config.toml
model = "image VQ-VAE"
encoder_activation = "relu"
encoder_kernel_size = 3
encoder_stem = "single"
decoder_norm = "batchnorm"
init = "lecun_normal"
learning_rate = 0.0011
beta1 = 0.85
batch_size = 256
weight_decay = 0.4
Rows from block 5 of the encoder, named by matrix and row number. Rows with one number belong to one channel. Each number is 128 + 32 x the weight over its row's rms, rounded and kept within 0 to 255. All counts start at 0. After the name is the row's rms in percent of the matrix's.
# convs0: first 3x3 conv (encoder.blocks.5.convs.0.weight, 192x192x3x3), inputs 144-167, a 3x3 kernel for each
# convs1: second 3x3 conv (encoder.blocks.5.convs.1.weight, 192x192x3x3, transposed), outputs 144-167, a 3x3 kernel for each
convs0.132 104 [ 88  90  93  98 128 110 112 183 133 123 123 125  94 139 131 121 129 137 157 126 116 118 127 103 129 127  99 155 128 117 208 137 136 158 135 134 124 133 122 124 132 128 110 128 127 142 104 131 131  66  89 127 131 122 103 116 115 124 132 129 125 129 160 106 141 136 141 202 195 136 112 104 143 113 135 122 121 110 128 124 159 105  84 124  54  85  84 116 110 105 168 173 146 170 138 132  92 109  48 127 126 105 119 131 128 150 137 124 194 132 126 123 126 148  65 127  34 129 135 120 131  88 127 168 137 142  42 127 131 154 151 194 133 117 204 123 187  87 180 171  76 119 119 108  96 128 141  85 132 124 112 122 133 130 129 130 127 104 130 135 128 133 146 136 118 123 157 227 129 127 128 151 148 123 139  96 138 136 112 119  70 148  90 116 145  33  60 117  55 128 128 145 141 160 117 116 135 127 106 136 149 147 154 138  87 121 142 125 138 101 193 130 131 160 189 135]
convs1.132 099 [137 128 128 120 127 140 126 122 146 128 137 134 130 133 122 127 128 124 147  92 133 127  89 115 127 103  52 111 126  89 137 128 135 126 146 147 133 128 127 130 131 129 127 129 128 110 127 122 101 162 160  84 115  49 114 123 148 113 109 141 179 163 209  59  70 135  84 131   0 111 175 111  89 135 103 135 240 104 112 188 128 114 141 141 121 155 165 103 138 123 134 135 107 118 130 119 104 146 157 125 124 133 127 121 124 142 130 130 164 135  95 129 128 128 123 113   1 138 133 128 150 131 131 123 147 121 153  48 136 117 162 127 109 150  86 129  76 157  99 121 142 132 176 128 131 133 130 130  76  81 129 117 130 128 130 116 137 147 128 129 140 135 126  75  97 117 129  56 149 159 168 130 172 137 142  47  72 140 128 142 124 105  95  93 195 140  75 255 165 118 113 140 127 130 131 129 121 126 187 146 170 140 132 139 144 177 165  74 147 130 141 127 129 123 139 152]
convs0.133 088 [122 131 112 120 118  98 136  98 119 122 122 126 126 242 161 126 182 126 109 120 128  93 127 255  49 131 163 120 125 116 116 127 136  57 129 162 170 143 167 138 115 122 136 132 127 123 129 122 110 132  96  48 132 129 145 131 116 112 126 131 135 109 121 130 155 230 128 132 143 132 132 151 126 128  89 142 136 128 141 139 137  84  85 114 105 152 123 104 128  58 128 122 127 154 158 126 125 127  82 128 129 132 127 133 128 132 133 129  99  77  84 175 136 125 192 146 194 107 100  28 128 117 119  90 130 127 151 180 171  69  96 139 118 124 134 156 128 124 104  96 140 189 127 172 125 117 114 191 192 126 127 194 117 133 132 133 130 128 103 121 113  84 130 121 128 161 120 124 123 138 136 133 135 181 128 135  85 123 127 144 161 117  89 131 128 142 137 120 125 131 144 101 113 131 148 116 130 131 159 136 135 155 127 136 162 157 134 127 131  75 138 216 147 145 193 115]
convs1.133 112 [ 98  75  81  50  59  91 109  63  85 103 102  99 128  99 128 124 128 123 129 143 124 128 132  26 128 129 133 122 101 138 127  69 131 123 184 131 129  97 126 129   0  27 128  82  95 123 128 116  94 130 136 135 117 111 131 130 125 118  37 141 135 117 124 137 117 102 121 130 118 106 138 113 128 128 127 129 146  76 125 122 131 129 127 111 130 121 132 128 126 148 132 134 132 126 118 131 127 122 143  60  46   1 133 118   8 106 118  52 136 117 128 140 121 131 150 133 123 141 145 159 144  88 125 162 183 157 132 118 108 121 131 120 126 121  95 128 122 133 134 127 136 141 145 130 126 128 130 128 128 135 114 119 127 129  38 127  69   0  19 125 103 127 124 133 147 154  70 129 132 138 143 129  73 127 148  68  79 143 153 130 135 135 124 130 153 129 133 132 127 119 153 148 122 185 187  88 122 123 114  92 108 134  94  60 125 121 122 119 110 148 118 101 124 130 126 119]
convs0.134 104 [103 128  60 137 121 118 149 160 163 125 116 128 118 127 131 123 126 132 128 126  24 167 150 170 160 136 138 133 119 132  66 116 142  72 147 126 130 131 138 129 132 126 193 171 127 147  83 123 178 128 134 110 130 140  96 119 112 147 146 127 118 126 136  72 121  47 119 128 129 131  57 123 168 133 132 134 126 127 126  73 185 195 129 113 129 128  99 126 108 151  99 117 132 164 162 236 103  67 120 125 119 111 128 129 128 155 179 183 108 177 128 138 139 152 119  56 118 115 125 142 125 137 146 142 128 129  73  41  99 105 128 123  73 156 120 130 121 153 118 102 157  48 119 175 123 115 115  98 119 122  92  82 127 129 174 145 129 131 126 130 127  99  51 117 120 208 127 127 144  86 196 105 131 162 164 108 154 102 127 122 114 149  91  89 113 107  86   0 147 175 127 140 138 135 135  88 135 123  90  95 122 149 127 128  60  75 123 130 163 120 170 152 154 140 138 124]
convs1.134 097 [140 123 134 134  78 150 126 122 126 132 131 123 150 135 126 130 129 127 131  79 134  94  99 167 128 132 135  26  85 130 127 169 126 121 125  84 130 129 164 127 124 149 115 126  97 113  69 105 200 114 138 115  81  17 114 138 167 130 127 156 139 154 239 116 125  89 125 114 125 137 155 134 121 100 164  47 104  82 134 138 121 193 137 137 130  81 136 146 116 126 108 113 106 117 183 184 180 186 116 125 138 139 130 137 132 133 135 132 155  96 218 128 118 163  63 130  75 124 125 151 122 121 149 142 128 116 111 132  81 103 140 178  63 177  99  87 172 136 182 201 150 130 142 115 130 128  70 145  72  92 129  91 126 127 128 132 109 126 135 127 139 127 105 122  61 105 116  80 152 161 255 115 130 112  50 122 106 131 127 177 132 163 130 121 172 135  85 124 117 147 138  98 141 135 139 160 120 122 134 177 131 128 125 121 130 128 136  97 109 135 125 122 117 171 127 138]
convs0.135 099 [ 96 110 121 145 124 136 132 149 115 127 128 123 124 171 129 127 140 148  35  43 130   0   8 125 112  40  81 114 129 131 116  82 149 145  94 136 116 125 129 117 125 127 127 126 129  66 101 126 126 110 172   6  95 102 146 117 129 127 121 127 119 130 127 114 142  30 146 196 113 135  48 100 189 126 121 133 128 110 118 122 122 117  86 130 132 128 127 136 120 128 139 174 142 157 137 175 151 132 172 145 131 129 153 146 129 126 148 126 143 145 106 145 141 143 131 117  90 130 158 145  46 134 142 126 139 144 135 142 117 124 173 132  76 132  96 248 121 184 213  60 166 136 134 152 124 126 120 125 148 130 130 150 168 127 133 143 104 130 133 126 126 134 124 145  53 134 156 134 114 107 118  73 181 109  45 227 129 115 127 147 133 102 125 255 127 134 216 125 134 164 109 145 195  80 143 133 139 125 147 150 132 147 141 132 189 132 116 129 117 156  92  82  96 139 108 132]
convs1.135 103 [144 128 117  89 140 164 131 133 120 152 129 131 137 125 126 131 127 127 118 131 138 122 141 105 126 153  84 121  48 135 115   2 127 119   0 101 130 129 135 123 129 136 129 128 129 125 131  75  91 101 133 132  69 173 135 159 175  60 129 125 128  89 148 166  71 119 151 170 141 101 115 100 142 127 126 131 126 115 133 133 134 112 131 157 115 138 186  78 124 151 131 122 128 122 112 129 138  43 140 161 128 195 147 126 115 151 132 128 192  80 139 128 132 118 155 155  72 139 129 106  98 133 157 113 118 102 129 132 127 123 167 118  27 135 121  85 131 135 114 128 152 131 145 181 119 129 122 135 124 142 128 124 125 121 132 130 127 121 151 130 125 129 141 130 133  93 153  86  13 131 135  82 176 161 110 130 137 123  95  79 127  54  74 255  87 159 136 127  91 123 130 101 128 125 136 129 123 100 114 141 132 110 157 172 113 128 127 108 126 128 133 129 115 119  76 131]
convs0.136 098 [190 255 126 131 157 132  70  83 141  88 119 133  72 107 132 167 153 138 132 128 143  69  83 101  93 140 126 124 125  93 124 118 124 149 129 155 126 140 157 127 131 128 125 120 105 132 132  66  89 128 108  93 114  80 127 135 165 126 119 102 126 121 138 115 100 128 132 185 129 128 110 119 130 136 129  80 129 114 127 123  76 128 151 114  37 104 135 146 167 157 119 138 117 135 160  68  35 116  83  74 108 130 126 132 126 163 183 129 118 126 140 190 138 132  81  94 120  70  50 120 134 116 119 167 140 127  53  28 133  97 109 137 165 138 148 151 132  55 175 120 111 158 108 114 124 129 139  54 123 124 133 128 140 107 120 141 128 124 125 126 124 124  35 107 163 121 152 139 172 124 166 112  92 109 127 127 160 122  93 140  58 144  19 101 159  96  24 124  68 184 159 117 130 127 131 105 122 135 109  95 122  99 129 124  61  89 125 121 127 138 127 111 114 103 115  52]
convs1.136 097 [127 128 135 122 129 129 111 156 165 130 129 155 145 143 152 127 128 114 188 132 133 161 134 124 130 204 166 117 119  99 142 153 124 136 182 147 129 129 129 127 130 131 128 140 129 136 124 178 236 255 153  60 125 165 130 148 148 129 149 114 152 164 137 124 128  98 108 139 122 131 137  88 102 125 114  95  71 125   0  99 131 209 108 170 188 129 140 138 130 114 140  78  98 126 138 116 138 125 128 177 132 171 129 116 130 196 130 129 112 116 131 123 126 109 125 143 130 132 119 116 126 152 167  87 128 131 132 111  69 208 187 228  83 109 138 137  62  64 126  98 116 201 122 105 130 128 143 135 129 135 134 127 128 128 127 127 120 130 125 129 130 129 123 119 119 126 117 118 125 132  98 130 122  78 145 125 114 128 118 130 153 136 115 129 152 184 129 124 255 129 104 129 122  81 134 141 124 207 125  83  33 164 156 129 129 133 253 138 136 119 119 109 111 128 138 109]
convs0.137 097 [140 129 181 106 144 157 109 128 128 130 128 129 128 103 124 127 128  47 106 127 106 120 125 101 126 128 152 114 132 129 127 130  34  71  69 105 150 141 138 143 139 143 134 132 136 107 133  32 128 131 126 167 108   4 128 130 116 189 110 128 134  97 137 118 118 131 104 112 150  88 109 129 118  95 132 162 135 123 201 144  56  97 182 168 127 127 151 132 136 128 144 129 114 128 138 123 143 167 126 128 124 125 127 120 116 161 131 115 107 135  70 139 137  45 107 124 126 132 122  99 115 129 153 117 146 198 123  88  73 100  85  51 122 118 130  61 132 102  90 131  89  78  43  83 129 142 129 128 121 119 129 130  93 129 111 103 131 133 156 122 145 185 124  78 113  62 112 130   6  68 123 121 128 113 129 126 123 140 134 157 133 145 207 102 129 159 159 132 128 130 136 129 112 135 138 125 111 123 186 195 175 212 135 126 158 127 136 201 166 150 192 138 118 128 142 150]
convs1.137 089 [ 78 126 132  87 145 132 126 130 126 147 125 134 128 123 137 128 126 128  98 132 130 112 129 127 129 117 114 161 165 172 124 136 145 140 123 116 110 129 129 122 135 112 128 126 129 122 130 101 213 135  87 105 110 177 114  84 142 137 119 177 109 141 125 140 178 138 131 166 141 142 132 135 102 135 133 139 129 126 218 114 116  91 114 125 118 134  88 124 107 126 119 137  93 130 161 134 120 106 135 143 134 163 127 129 141 131 127 131 127 130 115  79 133  86 109 129 126 141 141 125 180 129  80 136   5  54 125 161 241 144 132 106 239 114 136 118 155 125 128 132 127 163 120 128   0  22 120  31  58 110 115 125 116 132 130 128 135 130 128 132 128 128 148 130 116 100  29 127 191 146 131 124 123 126 121 134 152 115 123 109 106 130 110 120 153 134  95 134 135 131  30 102 164 127 119 128 133 123 120 124 171 141 129 140 128 126 110 151 165 140 108  77 140 123  52 122]
convs0.138 097 [129 144 137 123 135 128 192 130 113 131 126 118 146 143 122 127 129 114 131 209 147 170 141 177 124  66 100 136 104 168  22 118 148  38 127 171 119 123 134 121 122 150 119 126 144 235 152 131 172 134 103 128 138  92 121   0 110 119 140 117 129 133  25 142 120  65 108 138 168 192 134  74 156 145 138  51 255 105  83 109 135 129 129 119 166 129  95 130 125  95 118 156   1 104 167 141 108 133 117 136 131 144 128 128 123 130 132 128 148 131 124 162 132 146 129 103 136  32  55 134 110 130 148 121 134 140 162 148 140 127 149 139 122 133 122  93 105 126  76 137 133 112 115 186 142 129 116 123 154 114 130 129  76 129 129 133 105 123 180 121 127 126 175 129 104  57  69 156 148 186 105 126 116 118 131 159 196 121 102 135 126 180 124 131  98 149 109 134 201 156 151 131 128 116 128 149 148 125 158 161 106 185 141 149 110 103 106 127 157 178 141 136 136 152 140 135]
convs1.138 093 [153 131 131 138 123 127 150 127   4 127 125  94 125 127 132 118 129 126 141 148 128  99 193 109  96 139 118 128 131 160  96 124 145  85 127 141 127 127 191 137 156 122 147 127  28 140 136  94 165 129  91 124 129 124  82 156 122 139 151 125 129 116 132 155 103 137  45 188  22 132  70 167 102 116 211 101 175 134 195 138  76 148 111 133 140 127  73  82  81 140 131 113 127 124 157  66 144 125 142 120  90 121 124 126  74 139 123 118 138 137 129 128 130 138 137 120  97 116 127 148 125 151 117 173 132 168  95 137 139 125 149 135 145 146 153 139 153 136 183 140 134 149 122 156 125 113  97 127 118 153 106 128 145 127 130 171 130 152 102 166 128  89  58 131 155  71 135 153 129 146  85  75 150 122 123 155  65 102  89 127 142 126 185 107  76  69 179  97 231 124  68 125 127 110 153 127  34 124 118  99 154 132 149 130 142 175  66 127 125 141 106 122 121 127 140 229]
convs0.139 120 [126 109 143 142 209 162 134 139 106 135 131 125 127 122 135  88  90 129 131 134 134 100  83 109 127 127 123 127 121  60 127 130  50 118 129 128 127 126  94 127 128 121 126 126 115 101 127 138 129  68 126 135 126 137 100  84  75 125 114 151 127  90 103 149 150 171 132 131 140 111 129 111 127  75 106 126  90  93 126 135  73  96 127 119 132 135  15  73 121  45 194 173 136 169 161 127 155 189 119 124 127 125 121 118  99 130 125 126 124 107 122  99 128 110 137 130 126  99 123 136  15   0  89  80  86 115 216 213 194 136 120  99 133 128 150  79 146  85  51 133  98 120 150 137 130 127 129 123 128 140 108 127 135 124 126 127 122 128 133 126 131 144 103  93 134 128 128 154 128 130  78 123  99 103 127 133  58 126 116  78 149 152 127 153 143 135 147 178 145  79 136 130 116 155 130 108 129 147   0  54  57  18 107  89  29 117  85 165 103 106 157 120 127 195 127 123]
convs1.139 100 [131 137 133 125 126 128 114 102 110 130 126 127 128 126 125 131 127 127 140 135 142 184 138 146 181 141 125 134 135 100 145 125  73 159 149  55 128 128 129 128 128 129 129 129 132 133 135 126 118 211 119 125 166 141 120 130 127 122  93 122 122 126  87 135 143 127 139 127 126 155 196 135 114 120 126 126 163 169 161 255 165 167 172 240 193 197 166 176 213 176 138 147 129 126 141  70 130 176 129 130 143 174 133 152 190 136 140 184  10 133  77  74  90 126 124  25 113 127 132  96 137 131  78 147 192 147 168 147 128 145 124 135 151 137 149 132 142 192 123 127 179 109 123 132 132 125 132 128 127 130 132 132 129 128 128 128 128 128 130 128 128 129 153 120 133 179 138 137 217 164 147 185 156 191 195 156 181 149 205 201 153 146 136 132 154 168 146 167 141 130 106 122 126 121 126  88 100  93 197 188 235 179 255 255 148 227 255 132 122  84 132  88   0 135  96  12]
convs0.140 101 [120 119 123 122 140 195 118 160 164 193 136 132 132 124 131 152 125 128 131 123 157 193 106 134 134 136 128 134 115 106 124 133  19  36 130  80 113 103 102  96 121 137 103 135 140 129 157 147  87 128 171 132 123 142 130 125 122 135 207 136 129  65 139 141  96  88 127 107 106  75 108 117 125 134 190 135 119 170 115 116 129 128  56 178 128 130 163 173 141 122 141 121 126  89 149 105 135 132 178 136 129 129 150 127 127 151 124 118 120 124  94 128 125 113 122  98 171 138  75  83 126  46 110  81 114 152 138 133 180 140 126  85  85  72  39 128 125 140 127 118 128 108  93 118 172 131 134 111  91 153 129 131 169 129 116 126  81 124 126  71 133 149 144 129 123 125  88 126 106 117 150 125 109  67  98 133   2 122 126 130 139 122 136 147 172 149 121 127 147 126 131  89 121 115 136 129 132 148  69 103 121 132 134 176 103 150 128 138 141 163 131 154 112 177 117 124]
convs1.140 096 [130 127 120 125 117  54 126 105  98 118 126 121  94 131 125 125 123 121 114 135 123 150 116   0 104 103 102 124 124  38  71 133  66 129 132 153 128 152 134 131 129 135 132 130 131 140 145   0  23 119  27 130 127 177 195 126 136 161 142  73 130 147 113 136 126 131 199 103 139 142 131 172 110 110 102  21 117  39  34 131 105 140 114 117 130 157  83 149 176 133 160 113 112 121 150 156 140 164 125 128 114 129 118 120 102 108 128 117 126 121 133 128  73 109 114  90 131 131 106 131 137 129 191 104 132 128 117 255 146 199 128 123 113 115 132 164 222 103 128 171 134 120 138 127 126 128 127 128 183 127 129 146 121 137 152 130 145 126  72 129 128 116 129 134 159 130 120 130 131 133 125 132 134 164 115 192 139 145 139  99 106 147 141 122  89 185 129 136  82 148 115 102 128 151 136 127 130 128 134 140 180 138 123  60 136 102 130 132 130 108  99 170 130 120 185  72]
convs0.141 107 [119 112 117 119 113  99 148 143 135 125 124 128 126 122 127 126 128 129  89 128  60 138 131  68 129  98 132 191 121 126 196 124 140 169 153 126 132 138 139 128 129 126 131 133 128 192 169 189 149 130 130 124  96 127 149  81 142 117  75  87 130 156 136  22 112 123 135 182 138 130 115 125 155 133 137 137 130 124 147 112 143 160 130 143 122  78 127 145 197 173 126  72 113 101  90  66 128 150 126  78  82  90 128 130 131 135 152 146 131 177 147 101 110 115  68   0  30  91 121 127 127 129 136 127 126 130  30   3 116 103 128 137 194 253 164 134 128 123  99 127 115  58 113  97 141 126 167 125 107 133 127 127 127 131 135 128 132 134 128 129 139 127  20 107 111 132 124 128 123 119 122 133 143 167 162 146 150 132 108 121  99  65  86 144 113  96 115 120 129 128 123 126 123 130 129  80 139 131 128  99 125 107 104  79  31 109  83 159 164 145 159 143 136 135 139 129]
convs1.141 097 [134 122 142 125 118 115 105 128 130 128 129 120 130 131 129 125 129 128 147 118 149 116  69 100 117 138 131 107  66  54 126 120  57 192 129 125 151 128 147 152 137 134 137 133 135  98 105 182 174 122 125 126  78 120 130 140 160 126 119 135 181 171 157  80  40  79  44 100 104 183 130 159 122  54  44 130 136 135  67 116 129 113 135 157  77 104 132 157 134 134 119 109 168 114 150 150 152 139 147 141 140 150 125 124 106 118 117  70 125 127 196 170 120 137  38 128 112 146 143 161 126 152 119 121 124 128 106  87 106 181 138 140 114  91 105  85 113  39 111 166 127 129  99 120  93 128 117 122 123  84 127 127 124 147 134 142 129 128 126 129 129 129  96 109  99 121 127 140 182 178 194 134 146 131 128 129  87 127 106 131 118 117 130 136 156 143  57   0 109 115 131 117  97 131  63 140 137 127 237 163 155 133 127 101 164 130 122 130 128 116 127 130  86 137  99 101]
convs0.142 093 [105 109 124 145 173 133 135 197 129 132 131 129  69 129 147  72 128 129 160 178 156 136 126 122 129 117 109 104 131 133 123 118 125 119 118 130 124 127 128 126 130 130 128 139 132 135 130 115 127 135 132 127 131 128 168 133 135 130 133  92 142 136 138 114  77  92 126 129 127 140 129 123 178 132 101 141 130 141 108 111 119 190 151 128 130 128 161 132 120 125  84 133 143  47 128 124 124 130 120 111 127 132 121 127 159  97 131 128 127 133 116 138 171 126  74 111  64 137 150 124   9  33  19 131  92  47 117 129 111 133 135  53 170 135  66 127 128 125 158 130 132 129 130 102 135 148 138  49  83 134  94 105 131 127 128 112 118  84   0 145 134 112 127 129 128 134 140 118 139 137  63 127 108 139 126 135 164 103 138 232 137 117 129 154 102 128 128 119 138 127 121 130 203 129 132 161 125 125 120 117 119 214 140 137 146 174 186 191 134 226 157 127 123 136 122 116]
convs1.142 086 [129 133 119 101 132 192 132 130 131 128 129 143 158 127 127 128 128 128 168 141  91 126 111 100  82 132 100 124 123 138  78 121 142 125 121 150 128 130 127 129 136 134 130 128 127 110 128 122 135 145 136  93 111 136 129 133 115 106 126  99 113 121 127 105 111 181 122 116 103 158 152 130 114 111 139 124 123 128 169 141 129 121 109  53 130 129 113 117 130 142 109 126 183 114 127 142 128 127 108 129 107  73 132 120  94 136 132 126 133 123 116 149 117 120 134 129 135 206 168 181 255 255 143 171 252 118 132 177 134 139 117 131  87 139 123 170 136 120 175 127 123 144  96 117 126 129 143 152 130 129 123 127 132 133 140 144 100 127 163 129 103 128 127 127 129  58 120 115  80  62 112 137 141 129 109 121 133  99  92  81 190 127 124 141 126 156 116  89  96 122 111 128 128 129 127 129 120 127 131 135 156 119 129 232 140  59 129 130 127 100 125 128 138 118 116 112]
convs0.143 105 [133 138 104 119 109 107 133 135 118 144 131 127 143 132 127 126 131 126 129 166 142 118 147 103 125 122 120 103 117 184  51 114 122 131 116 119 125 110 130 113 124 132 137 138 163 168 160 121 153 156 135 107 127 126 124 136 124  91  73  91 118  90 130 127 119 119  47  90 102 115 118 118 138 138  69 111 125 125 131  64 128 121 138  75  54 153 135 119 142 144 116 118 128 122 117 101 133 176 142 158 156 141 136 133 142 129 128 129 117 116 113 133 122 114 139 120  97 128 129 148 128  98 133  88 129 158 135 137 127 119 117 146  52 114 126 124 134 162 115 128 153  99 152 135 160 128 117 138 128 124 127 144 112 124 133 151 105 132 132 125 128 134 125 124 126 135  70   0 109 111 120 128 124 143 175 125 136 175 143 147  92 176 123 135 141  11 100 129  74 135 129 130 130 127 128 140 187 128 137 134 196 129 130 163 140 206 183 114 106 138 115  49 124  66 120 130]
convs1.143 098 [ 99 125 127 122 127 127 121 126  67 128 128 126 120 127 122 111 126 127 101 139 109 127 120 111 135 134  96 149 121 126 184 156 124 117  91 115 125 134 130 124 127 130 126 131 128  96  52 165 154  76 131 113 128 130 109 131 125 123 123 122 112  30 100 129 113 128 119 129 125  21 187 125 190 255 228 176 124 140 131 125 153  81 135 131 104 138 152  87 114 139  93  57 160  75 150 152 137  55  60 135 118 102 130 129 115 135 174 128 160 116 133 120 121 121 120 201 130 117 144 112 168 149 188 131 122 128 148 182 130 170 129 116 134 153 119 126 141 162 255 137 163 129 102 120 126 128 127 125 131 125 129 139 125 127 155 129 141 126 125 128 112  71 168 182 154 120 171 146 129  76 119 132 131 135 129 158 133 126 106  58 127 121 135 145 123 150  67 120 110 128 133 138 134 120 126 134 128 143 130 140 160 142 130 124 128   0   0 129 104 124 193 170 114 179 135 109]
convs0.144 077 [123 128  76 115  50 101 137 130 128 128 225 122 171 255 137 127 128 127  19 148 204  95 127 255 114 129 126  89 125 176  19 128 183 128 110 143 167 110 136 138  44 130 153 127 131 124 127  89 110 194 130  31  95  41 143 112 207  47 138 127 139 132 115 149 130 109  81 109 121  77 131 185 136 142 126 130 141 131 130 140  93   0 130 130 127 223 132 139 133 125 147 153 129 136 134 128 137 132 138 128 129 128 128 130 130 127 130 128 105 118 122 137 110 127 152 158 133  72 132 180 130 128 148 132 110 128 120  24 185 129 130 131  64 131 131 144 120 137 152 125 141 150 132 115 169 153 121 205 233 129 128 130 127 131 128 128 120  54 103 127 124 127 137 149 112 130 130 128 130 194 138 130 129 133 132 131 127 127  92 158 128 131  19 130 120 128 106 127 121 134 126 102 121 104 109 128 128 126 145  18 170 110 126 127 188 123 127 118 150 119 123 178 126 193 150 138]
convs1.144 102 [123 129 129  95  57  28 109  30   0 114  91 126 119 123 129 127 118 113 121 126 125 131 131  54 138 118  94 127 134 151 129  74 129 128 103 130 127 143 128 130  95  99 125   0  44 120 111 128 125 131 140 130 128 129 124 152 131 120 128 116 121   0 107 129  96 141 128 134 115 110 131 115 129 125 132 122 136 126 134 139 118 147 138 120 123 104 127 114  95 136 130 141 142 125 127 115 144 120 117 129 117  85 123  94  40  95 106   0 128 126 133 131 138 130 163 138 123 131 122 128 124 128 126 132 129 131 161 117  79 145 128 125 155 141 128 160 132 134 132 122 133 133 130 141 127 128 129 128 128 130 128 127 129 128 130 127 127  13  27 126   0   7 119 133  94 157 135 135 129 131 129 134 132 132 132  24  36 141  77 128 123 115 136 128 129 126 130 143 130 127 128 141 123 138 195 127 158 168 122 127 113 131  86  52  67  76  84 141 127 156 127 126 142 128 130 122]
convs0.145 111 [127 132 195 115 104 122 137 112 129 143 133 128 127 132 127 141 130 126 131 108  91 135  97 110 134 114 137 101 119 120 201 153 139 166 127 136 126 125 105 126 128 131 126 128 118 189 161 123  90 119 129 140 144 125 129 132 148  99  89 137 183 144 125   0 121  89 148 128 190 113 108  23  72 126 111  75  88  25 110 110 108 145 132 151 126 104 127 129 123 127 130 127 165 143 117 123 118  85  86  53  98  90 123 151 148 132 140 130 109 160 184 106 159 120  43   9  65 118 103 120 124 131 131 140 140 141  80  54  10 116 114 127 114 145 157  97 132 116 203 152 120 185 108 127 132 150 150 122 124 115 129 121 121 127 128 128 128 132 138 128 129 134  65 142 128 119 158 217  92 109  77 109 126  50 143 173 190 124 129 123  90 139 138 125 146 129 109 115 133 127 136 167 128 114 129 135 111 126 136 129 166 142 130 178  97 122  69 138 206 129  76 166 101 141 151 132]
convs1.145 101 [133 130 133 122 120 128 129 134 110 124 129 130 127 129 130 124 125 128 133 137 146 132 131 144 134 164 129 146 140 128 110 124  92 134 182 178 143 142 133 139 134 132 142 140 133 135 147 233 100 132 126 193 251 135 156 139 151 101  32 113 149 189 193  94  52 122 116 136  79 121 108 121  95  80  83 124 136 163 130  58 140 180 127 128 155 131 137 123 112 146 127 127 104 134  64 125 137 124 114 160 162 138 133 132 127 166 154 131 121 133 127 163 170  99 100  60  58 141 126 124 127 153 126 105 141 139  56  37  97 184 210 162 113 125 117 187 106  77 123 128 133 129 137 124  79 122 132 126 107 132 118 116 127 147 130 131 128 126 128 129 133 129 126  63  90  13 120 122 153 166 129 131 186 163 127 111 132 130 112 138 126  90 141 136 122 114  98  81 148 119 107 136  98  63 140 120 126 129 215 138 171 138 135 132 130 166 132 112 122 117  67 100 151 118 150 191]
convs0.146 095 [127 134 128 133 143 130 130 129 103 126 126 125 128 211 132 129 142 130  74 126 135  99 135 202  68 131 136 123 110 137 108 100 137 110  90 148 131 135 134 128 155 130 115 125 115 127 136 143 121 168 140 120 140 166  59 110 134 128  99 150 119 127 190 125 129 121 127 132 122 111  86  77 131 132 126 137 112 148 128  84 142  95 115 125 121 199 131 121 163  94 124 134 124 121 129  94 107 110 101 127 128 128 129 139 143 128 129 132 112 123 132 200 130 144 149 126 133 105 125 100 124 144 139 112 132 116 139 128 130 126  79 129  84  78 142 129 113 102 130 124 135 141 110 130 129 128 125 172 209 130 130 170 129 114 131 131 127 155 125 123 118 112 127 114 132 115 121 131 132 151 152 130 126 151 131 128 126 130 149 133 100 119 135 111 149  79 146 119  93 121 185 153 125 219 223 134 145 136  75 121 168 132 177 188 126 191 213 125 138 120 137 124 123 110 154 101]
convs1.146 127 [134 115  79  32 125 121  91 122 127 110  77 112  97   0 105  98  82 107 109 136 141 119 137 126 110 127 124 138 131 126 140 119 129 117 141 130  87  36 119  21   0  47  88  21  83 124 119 121 124 127 143 136 138 129 132 127 130 100  58 109 138 104 130 106 128 128  97 108 130  90 134 132 117 138 137 134 140 129 139 140 123 111 132 128 124 128 142 128 146 137 121 134 131 125 124 116 138 128 128 125 127 126  94  76 116  96  99 109 124 133 125 119  76 118 128 110 126 130 127 130 128 103 147 136 141 130 128 115 126 125 134 139 125 128 129 129 116 125 131 100 123 124 125 121 127 128 129 128 126 128 128 128 128 133  89 129  69   0  78 128  92 125 131 128 142 121  47 124  80  94 126 129 107 150 146  76 142 125 125 131 138 125 125 133 234 151 130 201 134 114 120 125 126 188 128 128 134 125 124 128 142 123 131 140 134 151 134 130 126 136 126  92 124 130 122 124]
convs0.147 113 [134 123 123 138 143 131 132 127 121 130 133 146 131 131 136 126 128 132 136 138 129  37 162  89 130 135 110 117 128 113 127 122 135 119 118 126 127 121 124 136 129 134 130 121 110 128 137 121 120  82  80 115 124  68 133 131 113 172 124 136 106 113  45 104 101 129 125  98 128 110 151  63 136 127 117 136 129 127 120 128  91 120  97   7 128 111  21 153 120  98 126  99 129 145 128 120  93 195 130 129 130 157 133 129 154 130 131 143  66 103  92  20 101  62  81 102 107 153 137 134 128 149 124 130 123 128 140 148 132 136  73 160 128 131 205 128 153 143 185 137 111 165 138 129 118 123 122 127 116 117 123 127 126 131 129 130 129 129 131 127 125 128 135 145 145 142 127 147  92 129  52 154 136 162 129  62 151 135 114 127 142 118 136 168 123  40 184 144 124 122  53 120 148  51 122 132 122 123 167 153 149 180 124 171 150 140 112  68 115 107  99 114 129  78 124 131]
convs1.147 092 [ 94 126  90 134 128 122  91 129  98 138 128 129 130 130 129 128 126 129 114 127 128  57  95 136  84 127 126 156 118 200 129  65 131 136 120 166 120 128 119 129 135 127 122 133 118 137 123 171  92 144 163 127 234 146 123 106 123 154  93 168  90 123 137 145 128 128 122  84  48 127 143 123 186 123 120 128  76  76 255 122 127 120 133  37 119 122 127 139 140 122 128 134 177 132 146 105 130 127 138 138  88 113 142 124 128 164 118 111 115  92 161 123 255 151  95 158 113 201 150 199 124 115 105 161 149 134 171 133 122 122  77 152 127 188 125 165 132 130 219 110 129 128 123 138 129 133 135 140 129 130 129 127 139  98 118 120 127 128 128 117 129 127  90 120 134  65 127 191 130  89 154 125 155 117 121 119 128  93 141 126 177 173 129 130  61  61 137 128 108 135 140 117 163 129 125 108 127 138 107 111 101 103  73 140 112 115 138 123 119 135 197  70 121 143 129 153]